{
  "arch": "ecapa_tdnn",
  "model": "CTC audio transcriber",
  "dataset": "read English sentences (LibriTTS-R)",
  "train_examples": 15625,
  "gain_aug_db": 10,
  "noise_aug": 0.002,
  "n_mels": 64,
  "hop_length": 160,
  "input": "log_mel",
  "spec_augment": false,
  "win_length": 400,
  "tokenizer": "char",
  "vocab_size": 32,
  "norm": "batchnorm",
  "hidden_act": "relu",
  "depths": [10],
  "kernel_size": 5,
  "stem": "single",
  "widths": [128],
  "init": "torch_default",
  "optimizer": "soap",
  "beta2": 0.95,
  "learning_rate": 0.0016,
  "beta1": 0.95,
  "shampoo_beta": 0.95,
  "eps": 1e-08,
  "precondition_frequency": 10,
  "max_precond_dim": 512,
  "merge_dims": false,
  "one_sided": true,
  "adamw_lr_other_params": 0.00071,
  "adaptive_grad_clip": 0.02,
  "cautious_weight_decay": true,
  "max_steps": 6100,
  "batch_size": 384,
  "epochs": 149.9,
  "lr_schedule": "cosine_restarts",
  "final_lr_fraction": 0,
  "warmup_steps": 120,
  "weight_decay": 0.4,
  "adamw_weight_decay_other_params": 0
}
Rows from block 2 of a small CTC audio transcriber, named by matrix and row number. Each number is 128 + 32 x the weight over its row's rms, rounded and kept within 0 to 255. All counts start at 0. Numbers have three digits each. After the name is the row's rms in percent of the matrix's.
Before each channel's rows are labels from the 100 clips, of 14848, where the channel reaches its highest value: "strongest on" is what is common among them. Only what is clearly more common there than usual is listed. The data: read English sentences (LibriTTS-R).
# c30: last pointwise conv (model.blocks.2.c3.0.weight, 128x128x1), inputs 0-127

strongest on: voice: female
c30.98 094:130067132193210127084141070122132082164116150127105098187095110135147121158094071122084143142206107166174153110132097122114107188154146122159093105099127110103127115082152112129121136082122178106158159148108138127152080129096153109090156177074121159124153154105164184119081169114106098130146149090042116107110140120150086152205105169134143130085111113123128112071118105124158139062150

strongest on: voice: male
c30.25 091:146137116141154106161170102156112169147206090146165124146135134103083105118158114124108137160149095057125135177080096135103115102116092104144089090090142104102044098091129082159157144151156090126109088184155153174166122142130150120164156129161165135089112114193114132111201081107135151107132121137087126150150109155125087105147062140137172059112142075141099203131155069171153110074148

strongest on: voice: female
c30.101 099:131154057147163142140087150137079135133113202169161123176176121124092114061110143146109078095124130096223107114156100092091133109137111150142123079148151051130137071170129114087112114113151134159152104118092063122151158121168128139094113144204127179083168122118125141138132071141062128179138161165076155146107149146147168141137116125165154112162107152122076115103149088123164080095094

strongest on: voice: male
c30.125 105:117134088164124154155128132169150157156116127174163125084141168160116152084138104158157219119101172145116132155133146114072164122170137104120132152123177138088147115115102151164150132119134147100159128108112149109139149111150167088139183112051140078225125075102154112106129190110147188169150150158051174119189166170072095182136116160113147192127155139140143108071127121167110109132120

strongest on: voice: male
c30.68 103:113096100092098092147129109125094087154105116133099161055108091100126174135090083122115193077196128160144144184142126151155110129154134088149107155138105131099148179083119079148119179132139164133143094147171146102141118145203099111077188162134117103129092149087126135154102143152132153121150196168046131146175113185093130166123161138110123179101182107111112128179139108158179067149172

strongest on: voice: female
c30.86 100:156117169120139120161174095192095174104139211070154190137138121173133134197201188136137117094161107109133116161108234134139138097098105116193132108142089093149126117168125139102091111127119120146122151145130135138107125148144127142165108162130113160070097130136042131124120159143131129147149145106033061174138110128136079114098157079125145092084117132106162128111122132097105144083135

strongest on: voice: female
c30.118 098:090193142001076165196157115216154119080182200140129175154148109200131092147150224130179111060172129133108130111090083074161120144161132103104120126104105140118132107096120105125131086126124156144141123151091105130134144148129159113120167154122134126151091135125156143133152154134131136145183153103179101138183144146147130122108168139117161091129124146128144117129107115113105118187121

strongest on: voice: female
c30.77 101:189126161122073130131159114162171183223149181109183136128170135139112086150080128066141080154103188132087086132153099113123108098150133062108131118129075157173165146113087123089103119148075097067152122166136137172126140097098143101065171136098115199133142110165114084122088128158132135113136097175085110159172146070122143158151116144149119138123105156126128119135148126194101148182140

strongest on: voice: female
c30.6 101:162098088157154136144079147169083108133152188136119101176097119100157141140115079084104111071172133145086152082127135147099140108169057139134137115172143096108088097133131178087139131120090167114153128133141124111079099102171091096180134130136090097096157138112115103140124175125120181101162126139105171205112140115104079161109157118208122107076188159159133199205102132067128123150116