Weights of a small CTC audio transcriber: 0.576M parameters, log mel input.
Rows from block 6, named by matrix and row number. Each number is 500 + 25 x the weight over its row's rms, rounded and kept within 0 to 999. All counts start at 0. Numbers have three digits each. After the name is the row's rms in percent of the matrix's.
# mid10: scale 2 width-5 conv, dilation 2 (model.blocks.6.mid.1.0.weight, 32x32x5), inputs 16-31, a 5 kernel for each
mid10.0 095:492445489483520491454487506494535492467496517482511497508518503548452486548502458517515521472529507506480500434463511544531497502495495502516567509492535472508528505484500472494492490481516480478527545492491495513546445509511493473496498487
mid10.1 099:515553405491519548531509493483489461487554510532520478470502494547492494492500490488500491496518530459463515458457477498497439473500508482485543474533500470492523478462498491498524491539507526489523535572510493489491492500484500490504485501
mid10.2 095:474490478457518502482506507499464482461538506518504530514484483464475533544486485470464508523519529506469527476457521481499528431491507483489506454489502494507496503516512437451481561498489527496471520537578529448506461501502501465514505484
mid10.3 097:499517507523493489504467490522502476508525499505516535538508458468474500482532556506526509506479529504492530478483505542438476458487508519471488481495490462480497495513457461489491469489506534522521493508450496467456476523456475498502537481
mid10.4 095:487447465492462513471486524492465509481512498521435435490510536476490504490533477512507472512469469494487516530480528519534435488523510509524494510499502537535539499483484490523478498474497467495542492513466493475517489482475566545462546506
mid10.5 099:478490506489521490435510458514533462491463491490481503495516485488490473475507472472489491490510544489481488512545521491547493490520538516533498479523487495526455485498492516492500482446490502511509510506566494478467477434481489490513477498
mid10.6 101:526489514512490503490493517463510468480527534459468481479486478469499520508471489517530463465517463513507502521479489470500471517471470480520517477529534496520515493505492465514491480474494466503492502519512503509503466526533516473526515501
mid10.7 095:527481473520523533526503504516483528510496503521477480476506506478476512502506564485490523511485461494493472514508483480530461506476495473574493500509526576524423496480501489501512491494518533514470518515526496496468520505522507446508490501
mid10.8 099:468508474492513459463478504494511454530502507474484490490494480485510488480494537559550485481517532501464515421462500490503481492464495487437492496511493512522551502523498491521531513555462538478469524531495495492515521528511516493510480495
mid10.9 103:494412498465522488492411517473505475501482495498509468495521515487541498475514516504495500511499417525497477480506516519517458479502504515525470483488484548475499493486472489510502498518520491509525484370502508535446502514540488497485492480
mid10.10 103:477533493472528543510498452489456534516534521500523511490482511525534485469506513489463488495499500508521547486498495484501533489510516468529517541495457461482466498482563472490472492513540477516493470495491527463526519481534526518507500519
mid10.11 096:549522464504495536498494464489507487496507534510467499473502498515519486492512542522458488539521506481513485517461500472490542506487467489538522476527504487548472475521500473521516509479514504515471474558491491515496477514525482490479504500
mid10.12 098:500524418415498501453513518536481476477527504480484476460502473499483489531521546503499496554487555516491503486484502543496535528522501491483499492521466489506496499512485512525487452469505513450507511449496488450480464491489510490492494488
mid10.13 103:487476512587513536540496505525472502498507485541482488501513464510539543489481524523514478495520422504520474527553494511545542520492464469539542496510493499488489465489498515556493511527507523479523482480500517508486516482519478514532492484
mid10.14 105:526508420520487490490522432487525529531538486496483470512486453498478528514452486479502526531518523461499536497526477502471479473464486490522517482489503500496486492500492474478503516460443517501484528493501492481503516487482523479517474487
mid10.15 105:496442461468472549460437437485525510523526486501504497522529509502483473505475483471444512500484463464526460503490496491529536439489503491521507539485514503515498496528531482498479519522492478537510494498436493502477509512500489516464508470
mid10.16 113:491466479454504479464440507455493494505493484500537465516511496437496523552494493482499511519462482518456479511497520522520485531473504488547474467495505550467496509516523461521516508498490522496514431459514474511531476510481519492499516495
mid10.17 097:421532470466511511486521511499526499491485490516492492514501437508523479513520474491476513447470518490470492471443500528522537492488513474467504497494520518485502496478522550472533493465472511533490477509497497525542478475459470524481493519
mid10.18 105:478491495510470495501484532484478479525511518485543491478502512483514484535529437550489498490506418565488492450512458468507489522446490504505536483513509456528483499529501530476515482491487500519517531445481486480479510536518495543500489490
mid10.19 107:495499481545458491480502524458492563522483501505506482463538498529469500492501476473500487468539427530487517521493489497525522426514517488549526497483512496501467510516503493499513532509501463506484517416488491482475490465524497521517500473
mid10.20 095:453472442487524486475512476485502522508492493501535478479482509506491472474522443522488493459401533491501500499483454493483510526508493454492499493490473471501520466486527465502524483458516510505474442508511508468522523500491453473493521493
mid10.21 094:518500460513489495476495527517538534469488524510522518503504466483517534525515507536495492493492498466511488501465510509507531510472511503438507481505500471492517498487451488480487512530470497486441457473482477510475509536495499489521503491
mid10.22 099:508499536485497471515484460442507477527465495515513507445506492447537479474525569486476502459479482507507505518515457534470512527515513517539516481482489484508508482494461480482519510530511476483486445493502524531479471503437462497564523502
mid10.23 101:519520560469549467514516510500500464504525525497503451556514458513484508540483460533493481488498540470480522512478509509498478501515495457575504497515500506509493516452576446471463462556491502481524481478493502500492499491526499509506513517
mid10.24 098:496501491468501472467516498510504492390507493486526499512490530547512464506524502503485495490508521489476528491515521471460463471508533497531491469487488442528554523497570494506471501460494527527509521509522523512500486492475527444495507513
mid10.25 094:468487492514539482555537521483460491512462480507500487537533520459505471507525517504513509501568536511481534523489509545490494503509512512484509513504527474462490497511552508520519490458476518509505541500509485515483479465504469476490478493
mid10.26 103:518476491485500483455481434497493485453503446519504499482486474487505504510531500490477519461487546502509520437454482498478443486456496478487477516510535493499511501517550461504498500461486478499486559480499494486534513479563508545467531515
mid10.27 099:486485575465494482459489536526510505458523517495537473466504517482520530490524525544514493507459488540500504524539445473530463505499512502490520509487481483526464482472442512531509491466513481475490545472522516512476482515525472490488461493
mid10.28 101:476459429466495464529485485511481515490497510511492515530477512506522568516515515513488482502490507472518452498497496519472513512529515458468480469508501469484522520481454486493515476474535477520510471470487498462526515528532506483505456531
mid10.29 105:461505535439514477526525456480485535536511524499508482504502486462468541533479515459511488457531503534491520551483506516467450510485485543542506492495513522456487500502472491495483527478531505512493487511483503514521481485470476513495444517
mid10.30 100:504485524573512489491509513517479461503498514515456503517487463495552534502527458481520518508484475503508505559461481506504492539509472523525504484488453484514466511526532523502481458505491508482523554480494494528491526531511484468490478467
mid10.31 100:508501523471543499487469525504521500466470501470482516518479501525490534541515531490490459540517515543506493498531478516504437504482490535525505493527484502543512524462517511478503505460515577534504510501513521554510488530511502464474533494