{
  "arch": "ecapa_tdnn",
  "model": "CTC audio transcriber",
  "dataset": "read English sentences (LibriTTS-R)",
  "train_examples": 15625,
  "gain_aug_db": 10,
  "noise_aug": 0.002,
  "n_mels": 64,
  "hop_length": 160,
  "input": "log_mel",
  "spec_augment": false,
  "win_length": 400,
  "tokenizer": "char",
  "vocab_size": 32,
  "norm": "batchnorm",
  "hidden_act": "relu",
  "depths": [10],
  "kernel_size": 5,
  "stem": "single",
  "widths": [128],
  "init": "torch_default",
  "optimizer": "soap",
  "beta2": 0.95,
  "learning_rate": 0.0016,
  "beta1": 0.95,
  "shampoo_beta": 0.95,
  "eps": 1e-08,
  "precondition_frequency": 10,
  "max_precond_dim": 512,
  "merge_dims": false,
  "one_sided": true,
  "adamw_lr_other_params": 0.00071,
  "adaptive_grad_clip": 0.02,
  "cautious_weight_decay": true,
  "max_steps": 6100,
  "batch_size": 384,
  "epochs": 149.9,
  "lr_schedule": "cosine_restarts",
  "final_lr_fraction": 0,
  "warmup_steps": 120,
  "weight_decay": 0.4,
  "adamw_weight_decay_other_params": 0
}
Rows from block 7 of a small CTC audio transcriber, named by matrix and row number. Each number is 200 + 20 x the weight over its row's rms, rounded and kept within 0 to 999. All counts start at 0.
After each channel's rows are labels from the 100 clips, of 14848, where the channel reaches its highest value: "top examples" is what is common among them. Only what is clearly more common there than usual is listed. The data: read English sentences (LibriTTS-R).
# c30: last pointwise conv (model.blocks.7.c3.0.weight, 128x128x1), inputs 64-127

c30.121,225,214,186,179,215,240,178,238,209,222,219,235,196,211,187,169,200,195,248,189,214,234,182,191,199,176,180,197,176,176,201,218,217,174,189,216,178,237,189,189,175,197,190,199,198,191,236,196,193,203,179,191,195,194,185,187,195,191,188,232,185,226,179,193
top examples: the word "said"

c30.49,205,202,220,196,195,214,186,192,216,224,210,203,199,197,183,244,231,171,227,190,223,178,223,177,175,173,219,207,210,242,215,207,176,191,194,190,185,188,192,206,200,217,202,178,195,187,168,203,208,221,220,245,189,219,210,201,194,201,189,191,189,198,203,212
top examples: the word "the"

c30.26,195,215,191,217,189,181,196,234,214,214,217,186,243,203,244,245,201,206,196,235,231,185,218,146,175,174,186,220,189,218,196,191,207,190,177,160,230,226,184,229,197,213,180,193,199,189,194,192,195,227,227,237,217,212,222,211,227,174,203,195,183,219,227,212
top examples: the word "the"

c30.96,219,196,195,187,189,206,207,182,205,210,194,175,159,201,257,200,214,180,199,199,201,193,222,211,219,219,210,189,199,182,167,195,210,203,208,236,154,195,219,241,185,213,198,224,199,202,200,179,196,184,213,195,226,211,218,224,217,233,168,186,193,230,217,179
top examples: the word "no"; the word "not"

c30.37,192,176,175,195,176,217,215,193,169,207,223,189,201,186,200,166,167,233,203,227,222,179,188,185,190,195,180,213,204,224,189,187,151,190,198,182,212,210,202,196,178,199,200,202,221,186,165,234,225,221,168,197,215,251,207,219,213,176,200,187,246,195,227,162
top examples: the word "the"; the word "was"; the word "said"

c30.16,185,209,213,199,184,202,161,181,178,221,236,195,160,179,211,189,196,172,216,196,195,209,187,185,198,239,200,197,190,165,218,193,158,188,190,206,213,205,205,215,270,212,196,209,178,181,194,199,188,192,213,223,236,188,244,203,243,204,157,198,169,183,180,165
top examples: the word "you"; the word "your"

c30.2,178,221,192,200,207,172,171,251,179,211,178,255,228,172,223,205,215,169,175,164,214,200,224,224,217,183,177,183,189,203,200,215,191,223,182,196,189,181,193,202,191,237,209,195,204,188,207,215,205,214,210,249,190,196,218,208,231,186,201,184,196,158,221,185
top examples: the word "but"

c30.42,197,186,156,180,176,195,203,183,210,213,227,232,234,183,180,213,193,199,191,203,174,243,217,192,176,204,211,223,206,177,161,188,232,218,202,182,230,167,204,195,171,217,221,175,197,221,212,205,196,184,205,215,198,205,216,181,195,186,193,189,213,191,228,230
top examples: the word "there"

c30.113,186,178,175,208,215,149,209,202,210,200,198,199,219,215,228,165,202,178,173,215,179,227,181,242,180,193,220,209,195,216,198,181,202,174,205,234,178,178,221,208,193,224,225,184,204,196,185,218,182,219,232,158,208,205,208,209,226,194,212,190,195,199,194,183
top examples: the word "and"

c30.8,210,179,196,205,237,177,211,189,174,196,199,189,176,193,242,185,230,188,192,204,182,190,228,194,192,221,216,178,213,186,178,199,219,219,225,194,217,199,207,166,228,192,241,202,217,177,200,178,165,205,204,201,181,186,231,209,181,215,201,195,210,198,203,140
top examples: the word "i"; the word "could"; the word "should"

c30.116,193,189,179,190,176,186,189,202,152,180,177,231,208,209,178,191,241,202,244,197,222,195,217,208,211,213,199,180,196,213,196,219,224,183,175,258,226,231,186,183,199,171,169,191,196,205,212,202,222,203,203,204,199,200,163,234,205,188,165,185,178,166,200,191
top examples: the word "the"

c30.104,190,236,230,195,191,168,204,192,211,222,186,164,220,160,195,230,193,197,214,174,203,206,173,188,202,193,195,207,203,224,179,204,224,183,199,218,193,203,193,201,228,240,203,197,199,174,193,198,163,231,218,203,201,208,197,173,227,211,192,179,160,193,221,235
top examples: the word "never"

c30.117,224,187,185,220,210,190,195,172,187,181,204,220,183,170,188,178,201,192,194,190,180,190,176,211,168,206,200,211,206,220,206,207,184,166,217,191,180,180,177,198,204,211,172,193,234,201,179,182,163,226,202,186,190,236,216,218,201,194,215,172,206,203,213,188
top examples: the word "himself"; the word "his"

c30.23,193,212,189,191,211,237,218,185,178,187,196,184,198,205,197,216,218,182,192,183,190,224,219,203,226,199,210,199,204,211,227,210,237,221,231,206,238,216,207,184,208,192,190,226,177,206,184,202,234,212,185,211,215,224,186,188,256,230,205,210,189,176,195,187
top examples: text has "father"

c30.64,180,236,218,224,211,187,178,245,239,199,199,211,194,208,179,181,194,186,172,193,183,210,211,221,178,181,189,210,199,185,171,178,244,204,182,238,186,197,177,207,201,185,202,208,186,235,206,179,239,189,209,206,203,232,170,206,195,231,206,180,191,166,184,182
top examples: the word "him"

c30.25,217,209,204,212,198,194,201,166,149,197,221,179,207,199,223,183,199,188,184,186,177,180,247,193,182,255,228,194,203,164,220,182,182,188,229,208,204,204,200,210,204,176,209,215,169,183,202,205,190,241,225,223,215,167,216,183,209,220,170,209,162,193,212,227
top examples: the word "even"

c30.61,208,172,215,215,191,189,205,186,204,256,193,213,190,194,217,184,228,201,204,190,247,157,198,186,224,165,177,233,216,225,214,207,172,209,173,202,222,199,177,188,197,201,242,191,222,189,183,201,237,220,173,181,217,184,197,217,189,210,195,177,189,180,193,201
top examples: the word "the"

c30.10,192,208,192,219,212,196,167,210,203,197,204,170,189,215,229,193,193,158,203,205,213,188,224,193,195,212,241,182,205,182,191,194,204,177,183,194,194,154,201,208,178,182,179,223,201,238,214,203,260,168,152,200,242,188,231,185,231,183,178,188,204,216,198,222
top examples: the word "i"; the word "you"

c30.109,228,187,208,201,205,168,200,190,200,197,206,170,230,214,183,176,194,171,208,212,204,204,200,185,199,204,215,185,215,219,196,207,172,224,210,201,169,182,220,195,234,201,183,227,202,189,193,242,199,219,162,204,184,200,196,218,225,196,214,232,215,189,210,185
top examples: the word "think"