config.yaml
model: "CTC audio transcriber"
dataset: "read English sentences (LibriTTS-R)"
train_examples: 15625
gain_aug_db: 10
noise_aug: 0.002
n_mels: 64
hop_length: 160
input: "log_mel"
spec_augment: false
win_length: 400
tokenizer: "char"
vocab_size: 32
arch: "ecapa_tdnn"
norm: "batchnorm"
activation: "relu"
depths: [10]
kernel_size: 5
stem: "single"
widths: [128]
init: "torch_default"
optimizer: "soap"
beta2: 0.95
lr: 0.0016
beta1: 0.95
shampoo_beta: 0.95
eps: 1e-08
precondition_frequency: 10
max_precond_dim: 512
merge_dims: false
one_sided: true
adamw_lr_other_params: 0.00071
adaptive_grad_clip: 0.02
cautious_weight_decay: true
steps: 6100
batch_size: 384
epochs: 149.9
lr_schedule: "cosine_restarts"
final_lr_fraction: 0
warmup_steps: 120
weight_decay: 0.4
adamw_weight_decay_other_params: 0
Rows from block 4, named by matrix and row number. Each number is 128 + 32 x the weight over its row's rms, rounded and kept within 0 to 255. All counts start at 0. After the name is the row's rms in percent of the matrix's.
# c30: last pointwise conv (model.blocks.4.c3.0.weight, 128x128x1), inputs 0-127
c30.4 101 [179  91 144 156 148  75 142 135 142 174  93 121 140  94  88 139 107 173 118 140 171 128 131 145 149  93  66 169 112 159 140  79 133 111 102 189 164 152  86 114 145  80 149 153 123  86 104 113 110  78 127 139 125 152 120  83 149 111 130 134 102 176 142 122 116 128 117  86 141  60  94 181  45 116  89 140 179 127  94 100 147  77  88 111 179 167 182 117 116  93 144 106 104 106 163 156 143 124 148  94 153 159  48 105 117 123 137 103 127 146  62 144 127  83 121 127 157 140 141 182 155 102  70 119  72 124  97 186]
c30.5 103 [121  64 112 146 114 145 111 181  71 110 214 135 112 101 166  99 121 111 186 103  76 141 129  81 124 131 122 122  96  80 131  88 154  93 165 159 141 119 131 153  90 133 125  92  84 174 129 144 180 102 142 134 149 171 121 133 121 138 116 145 130  87  83 116  94  84 104 125 118 159 155  97 109 165  74  97 133 119 154 124  97 113 130 134 124 110 137 176 118 129  79 103 152  32 110 112 155  76 170 149 102 110 139 151 142 142  91 140  57 127 142 145 121 150  75 132 110  59 100 127 118  89 117  75 118  33 186 121]
c30.6 101 [100  67  92 120 129  92 104 130 147 119 103 139 188 145 106 183 102 171 141 116 129 131 103  82 150  77 152  82 137 153 173 154 111 121 152 101  96 128 101 143 138 140 107 130 163 149 171 131 117 183 111 179 168  94 171 103 146 112 101 110 153 106 130 110 110 130 115 119  85  86 116 102 191 142  62 146  87 137 168 124  39 123 210 123 111 100 123  96  83 143  52 180 117 159 109  87 145  79 122 175  91 101 108 114 112 126 143  98 183 127 132 153 116 153 131 133 117 147  80 105 119 132 162  62 109 172 196 105]
c30.7 097 [105 152 187  97 144 148 136  86 143 168 105 163 180 124 162 109 132 120  80 123  77 168  79 153 114 111 135 149  55 173 139 162 156 106  64 117  93 115 154  99  81 155 166 146  78 152 102 142  77 127 147 127 126 173 122 139 106 140 169 102 176  82 122 163 139 179 158  82 153 101 130 126 108 125 110 116 139  82 141 110 126  96  48 106 125 156 143  74  94 132  78 144  67 118 124 139 107  84 160 122 119  91 133  42 125  60 119 136 132 109 132 165 140  97 118 159 137 128 153  77 111 138 117 143 136  69 200 161]
c30.8 105 [103 134 108 123 114 129 144 118 136  69 150 188 103  95 174 144 122 120  67  29 118 125 104 164 106 154 151  97 183 119 142 134 147 146 116 164 147 124 109 152 174 119 134 159 130  66 119  97  98 120 128 175 139 116 114 180 140 129 126 122  73  81 115 112 177 141  86 112 156  79 193 132  94 126 135  98 118 100 210 131 143 138 108 113 149 145  77  99 146  86 181 137 119 137 190 130 156 123  86  81 134  68 110 136  99 105  66 159 138 123 181  89 168 187  95 136 153 152 152 177  86  98 122  85 133 160 106 152]
c30.9 103 [158 160 100 104 102  85 133 128 110 142 153 108 175 123 146 106 124  74 180  95  73 104 167 108 132 116 145  84  85 104 116 168  85  61 100 147 119 132 117 123  81 106 159  99 153 115 143 144 146 168 108 160 153  98 101 158  88 169 159 103 123 199 135 138 192 100  86 116 132 109  89 176 201 118 120 119  86 129 124 139 141 146 134 170 112 111 204 156  98  71 107  43  99 119 160 127 162 100  88 157  82 125  84 112  99  94 130 118  78 142 202 146 124 135 108 106 121 152 160 153 159 156 174 114 187 141 137 129]
c30.10 097 [ 77 141 173  72 111 141 180  78 150  33 117 142  76 107 159 180  91 161 156  87 144 157 123 198 142 148 105 132 152 126 142 164 124 153 102 146  78 137 160 145  88 112 134 150  97  92 176 131 147 137 121 132 133 125 126 123 163 147 133 143 121 157 157 107 152 102  93 145  89 165  82 140  96 136  47 169 132  93 164 109 128 120 118 125 132 136  85 127 211 169  46 141  95 137 121 107  90 158 141 122 120 142 139 130 139 132  92 109  86 163 106 107  63 156 133  94 102  55 136 107  91  82 172 113 108 116 159  86]
c30.11 101 [120 141 149 144  90 207 144 122  85 114 171  99 147 142  76  97  95 113 151 135  84  73 102 119 132  71 126 107  70 103 113 159 126 131 109 165 130 145 168 142 141 119 103 115 156 136 163 188 117  81 149 192 120 113 166  92 108 158 116 107  64  39  87 130 163 103 138 177 100 170 118  89 130 128 131  51 148 143 148 115 153 181  99 130 128 141  87 101  98 106 123 155 129 159  95 140 118 134 153 173 176 139 154 174  85 138 113 189 145 196 117 144 148  95 142 186 124 193 171 147 138 142 146 107 129 120 101 165]
c30.12 095 [160  87 143 152 108 156  97 121 117 116 121  93 200 132  97 122 169 133 150 146 103  89 101 131 144 197 153 144 128 113 200 175 159 124  83 160 110  80 138 114  93 101  75 150 150 150 153 146 111 158 112  87 130 127  73 166 156  94 175 184 103 148 155 142 161 113 172 117 164 111 121 124 114  89 189 158 109 134 118 142 116 101 105 128 159 140 114 108 100 171 123 100 137 126 151 132 102 142 116 117 156  82 153 133  80 166 158 106  91  69 149 193 183  88 114 166  67  54 167 125  98 167  86 108 174  56 108 124]
c30.13 099 [126 162 172 127 100  73 124 120 149 155 164 109 175 121 115 125 129 120 118 136 165 149 135 117  95 160 113 131 125 123 140 109 168  83 145 227 142 161 122 142 159 119 141 131 151 136 153  96 134 151 120 103 167 125  94 127 179  74 117 159 125 177  77 132 104 105  66 155 171 136  99  85 131 191 153  64 148 114 116 143 158 147  78 173 130 102 122  91 163 121 102 198 136 138 121  84  73 156 180  99 116 137 182 134 168 200  89 162 151 154 141 134 171 197 145 120 147 175 120 143 102 134  68 106 148 119  54 100]