A small CTC audio transcriber, trained from scratch.
Training: soap at rate 0.0016, 6100 steps, batches of 384.
Data: trained on read English sentences (LibriTTS-R), 149.9 epochs.
Rows from block 3 of a small CTC audio transcriber, named by matrix and row number. Each number is 500 + 50 x the weight over its row's rms, rounded and kept within 0 to 999. All counts start at 0. Numbers have three digits each.
After each channel's rows are labels from the 100 clips, of 14848, where the channel reaches its highest value: "strongest on" is what is common among them. Only what is clearly more common there than usual is listed. The data: read English sentences (LibriTTS-R). In brackets: how many of the 100.
# c30: last pointwise conv (model.blocks.3.c3.0.weight, 128x128x1), inputs 0-127

c30.86:547474617494632555491500509413443545501519519473491495592482491569537470454441500528561501481461501399465541419487488539501554532506416504438520451496448529453489531457496521542442476560549523466587535520463542574513414455473449518561504543543534582409508491546461531556568454468475498500505427399502600519492466465560590535502460500563464607579586567506432609480488470525511478594543
strongest on: the word "i" (72); the word "my" (30)

c30.30:506591651487492466491451572568523465455527514499479488516516482448564464511424521465421473555503474463627576516512577546471446484499586512532551521481577538546469508552423500461492547493510455484508528509567521556504471492495372563579533477479594522560564557443423531452460518577567431547513514501550492495476478547522578404544457440417545445460485484512597596531537516478457453589458
strongest on: the word "i" (61)

c30.88:510513539556617452453518428583512583471452544423527505549461449425541524500483547413568521481420565443502522541509501540453523489537435453456482446448471473461536546467561491491478480486497493478560615480571492508428499577473466514549518484578522615616516477510429595399533461483463555598520514503511486499557516614451529496480508561463520574450522495545441532444595465506467611492563
strongest on: the word "she" (49)

c30.89:533541508472506493499494454500490346470559508480438565468514510480540415418478489449500468639497507523532505512497597583561489572469408523466432534495554510513463407503532520476479471463459471440500429485491542436469431538491455562610464508472597483477507500492439573525415582470593493577560485553494482424527496419434593456556563484566493475535528588487521454465475454501414448550563
strongest on: voice: female (84); the word "you" (66)

c30.31:432570548450374576628425457538489487484497520488475540476514463503477550556467541474534478489508481502460498421553508580419508549464533404517494492481357424433564445509529467527522487536482446525546465475461497441408420493489495434482486533550588461479507426474528560564477540450552426518462488466529408563461495491557540466451541577472594429499573413539516536522545523484602471558435
strongest on: voice: male (81); the word "was" (77)

c30.39:567463457486492518558541533471528584499490439534600528476430556504506502476531450593467531560508467479365537547518437534487427546513441479420545466535453461569505461443436476504526550616468455503489390465475418481531543510460453408549513479494441465507583605564556489392549557585482477488444486543564556445439497521602491415484464567535499482506493380552463469539493481547497503512537
strongest on: the word "not" (30)

c30.91:507487413516518508515436439548540537501447417393572538539504493483441498520502436456537579503524507465462488502376414509469387525571425561504486559578516498534590509436440418601443527562507412431459518530541559499422534475458470364574482491520460533498467484505465547466471411538472484443563514481468500444603582427570469481482554497461440496518474406504541499476493508493437501448481
strongest on: the word "come" (31)

c30.8:642415531475460570479567437524457437552506499552511572492559508448478469423509544512497495523549456489546565510437512459454447588562470432450576438514507492570527535604496463496547478547409453382447456466496437520445393554592367497558463485496496458552534514466469462556478420525439480467521522525520525422513508583594430505534442510402512500481493518550481452524450474550535484491532
strongest on: voice: female (86); the word "not" (28)

c30.107:473493561479452478502474486460430500507620549502589541545410525472493487577488532547445524462483519484482614487482467482383426461450494555495512511462460427519518610489514477452488512425426471517553629463509527532540600514518525519524418530539580436474533498511504500537540517546530487444463485549615535476544527492487640635499491578513472499439552456547638491516507527462556556501526
strongest on: the word "great" (29)

c30.125:461553588541542585506490365489552529536551574464504512513447437467495447557508556538463448448556585531483547580477508500458447455487585516492497569521572480511604481521493473484487523512505583547580594557512535494604503396480473483481477529539575470542509508538536519540492479499561481433539551473590535512496493433593517476498541644474478470456621382496519495576484398498487520479471
strongest on: the word "i" (58)

c30.93:461559539420430517567471462447584525422428506437474413511573530524553527473493540464523464412506474574509572509507490522466472514458575445526502510504491482649509556525499508485439512528474508480511457471451553466527541515487396440513411482500541406540359536531468587484556561481534486501498558570475484408447443536406430512525485521524439440460500442507507460485544503518516639385449
strongest on: voice: male (75)

c30.113:464576509479476446417505422532428449463510472488523420539448481554446471541544471471495509527434553413516464551503480569497553488463499391538385520513526501441489438529545486507450484526481643529434390538491472449537547484460481476472545598421469504533493468374501506492542637484535461533539521458450446491534408606479556539432474486455567412521432496508484469510504594494511456527429
strongest on: voice: male (80)

c30.46:501509506529433516507487488478473534388455492500501536502519437567441500540514562542384509594531369510549466482468460573528501476445476486506532466457544544416487511507502519448525477489483473486557526528433496423385525557534540562570433575467433466439511601526463546594409459536489503551481450530478542519467468486449565463539462524447447518381494638491592443398512443520587504481548
strongest on: voice: female (80); the word "you" (53)

c30.43:435494534476547540503460452495513498495515468480510491392507519426507475499438477514473549584479501455481491458486489529519459412472510465478507490491520469515467400519446487588416413557511505466557481400599547559392468552566561427533482559582574562553412491457593529476423568493496489559517450501536480589467604503491624543538562591506489556496526540494386481496489456551538607539517
strongest on: the word "we" (31)

c30.110:474551515544512490469552548490478497479581554477523472575474514557475514484498449478591422446437547458469509439473508549438462545484526567481472423497586510528514482448484528445511519486524550538486687585520516544467496501356544478509482556507568521492520500498531478441559550492499570397482533449565467412370519506529543529577458428541378504586589547479446570497518469517453440497442
strongest on: the word "i" (58)

c30.72:516457495478525584582480401411467405507469502495486456508572526467516546499495539574499492533456500540469588517593509516415459537492368431487454533568429465597526457493528541534518472507495539468494658442505495500505423684490646472544543490530498499436442428507485457531496515590452483524524449528449452523541423515427544524466516558514505477461488515470461485536507484540533538448522
strongest on: the word "what" (25)

c30.76:520587529508525526532448488534482563452525396505524501453471448429539527566484524599487576410517447472403516540501541638493605522465519566578566566565478447425498457464461572481499504485508455523527503424474576525459414486462525503473452484523475467569513487492453575479474496600481492568553558475491525475459514682572510429517451470433459557481478427493467568516504530525481429509432
strongest on: the word "up" (30)

c30.104:457539473503476469422477528405472579478445493490577553525460496465559489407445438513535524441474462533454508434421553456570555456585440452431452528456569515397535497468392487500534528508461511504486512523642469557568527379462457517478492484442526601579515539560453459584559418517464449495467439461438527507490463474539530453526443523460482442495436431474452499491527446440447594560470
strongest on: the word "had" (27)

c30.14:462501574421592420480533497475452434540474421544551459472475526505522523504530459461509505485494516490530467541506500547515412406588547559495528477467496532509557446458489469514580515505460491504481495599525387500585423469578498371465540448495585532464483387485479568533572464499403456478472492446514550453402531491443458485506604495538410458462508499434576447441521537387518547499409
strongest on: the word "such" (27)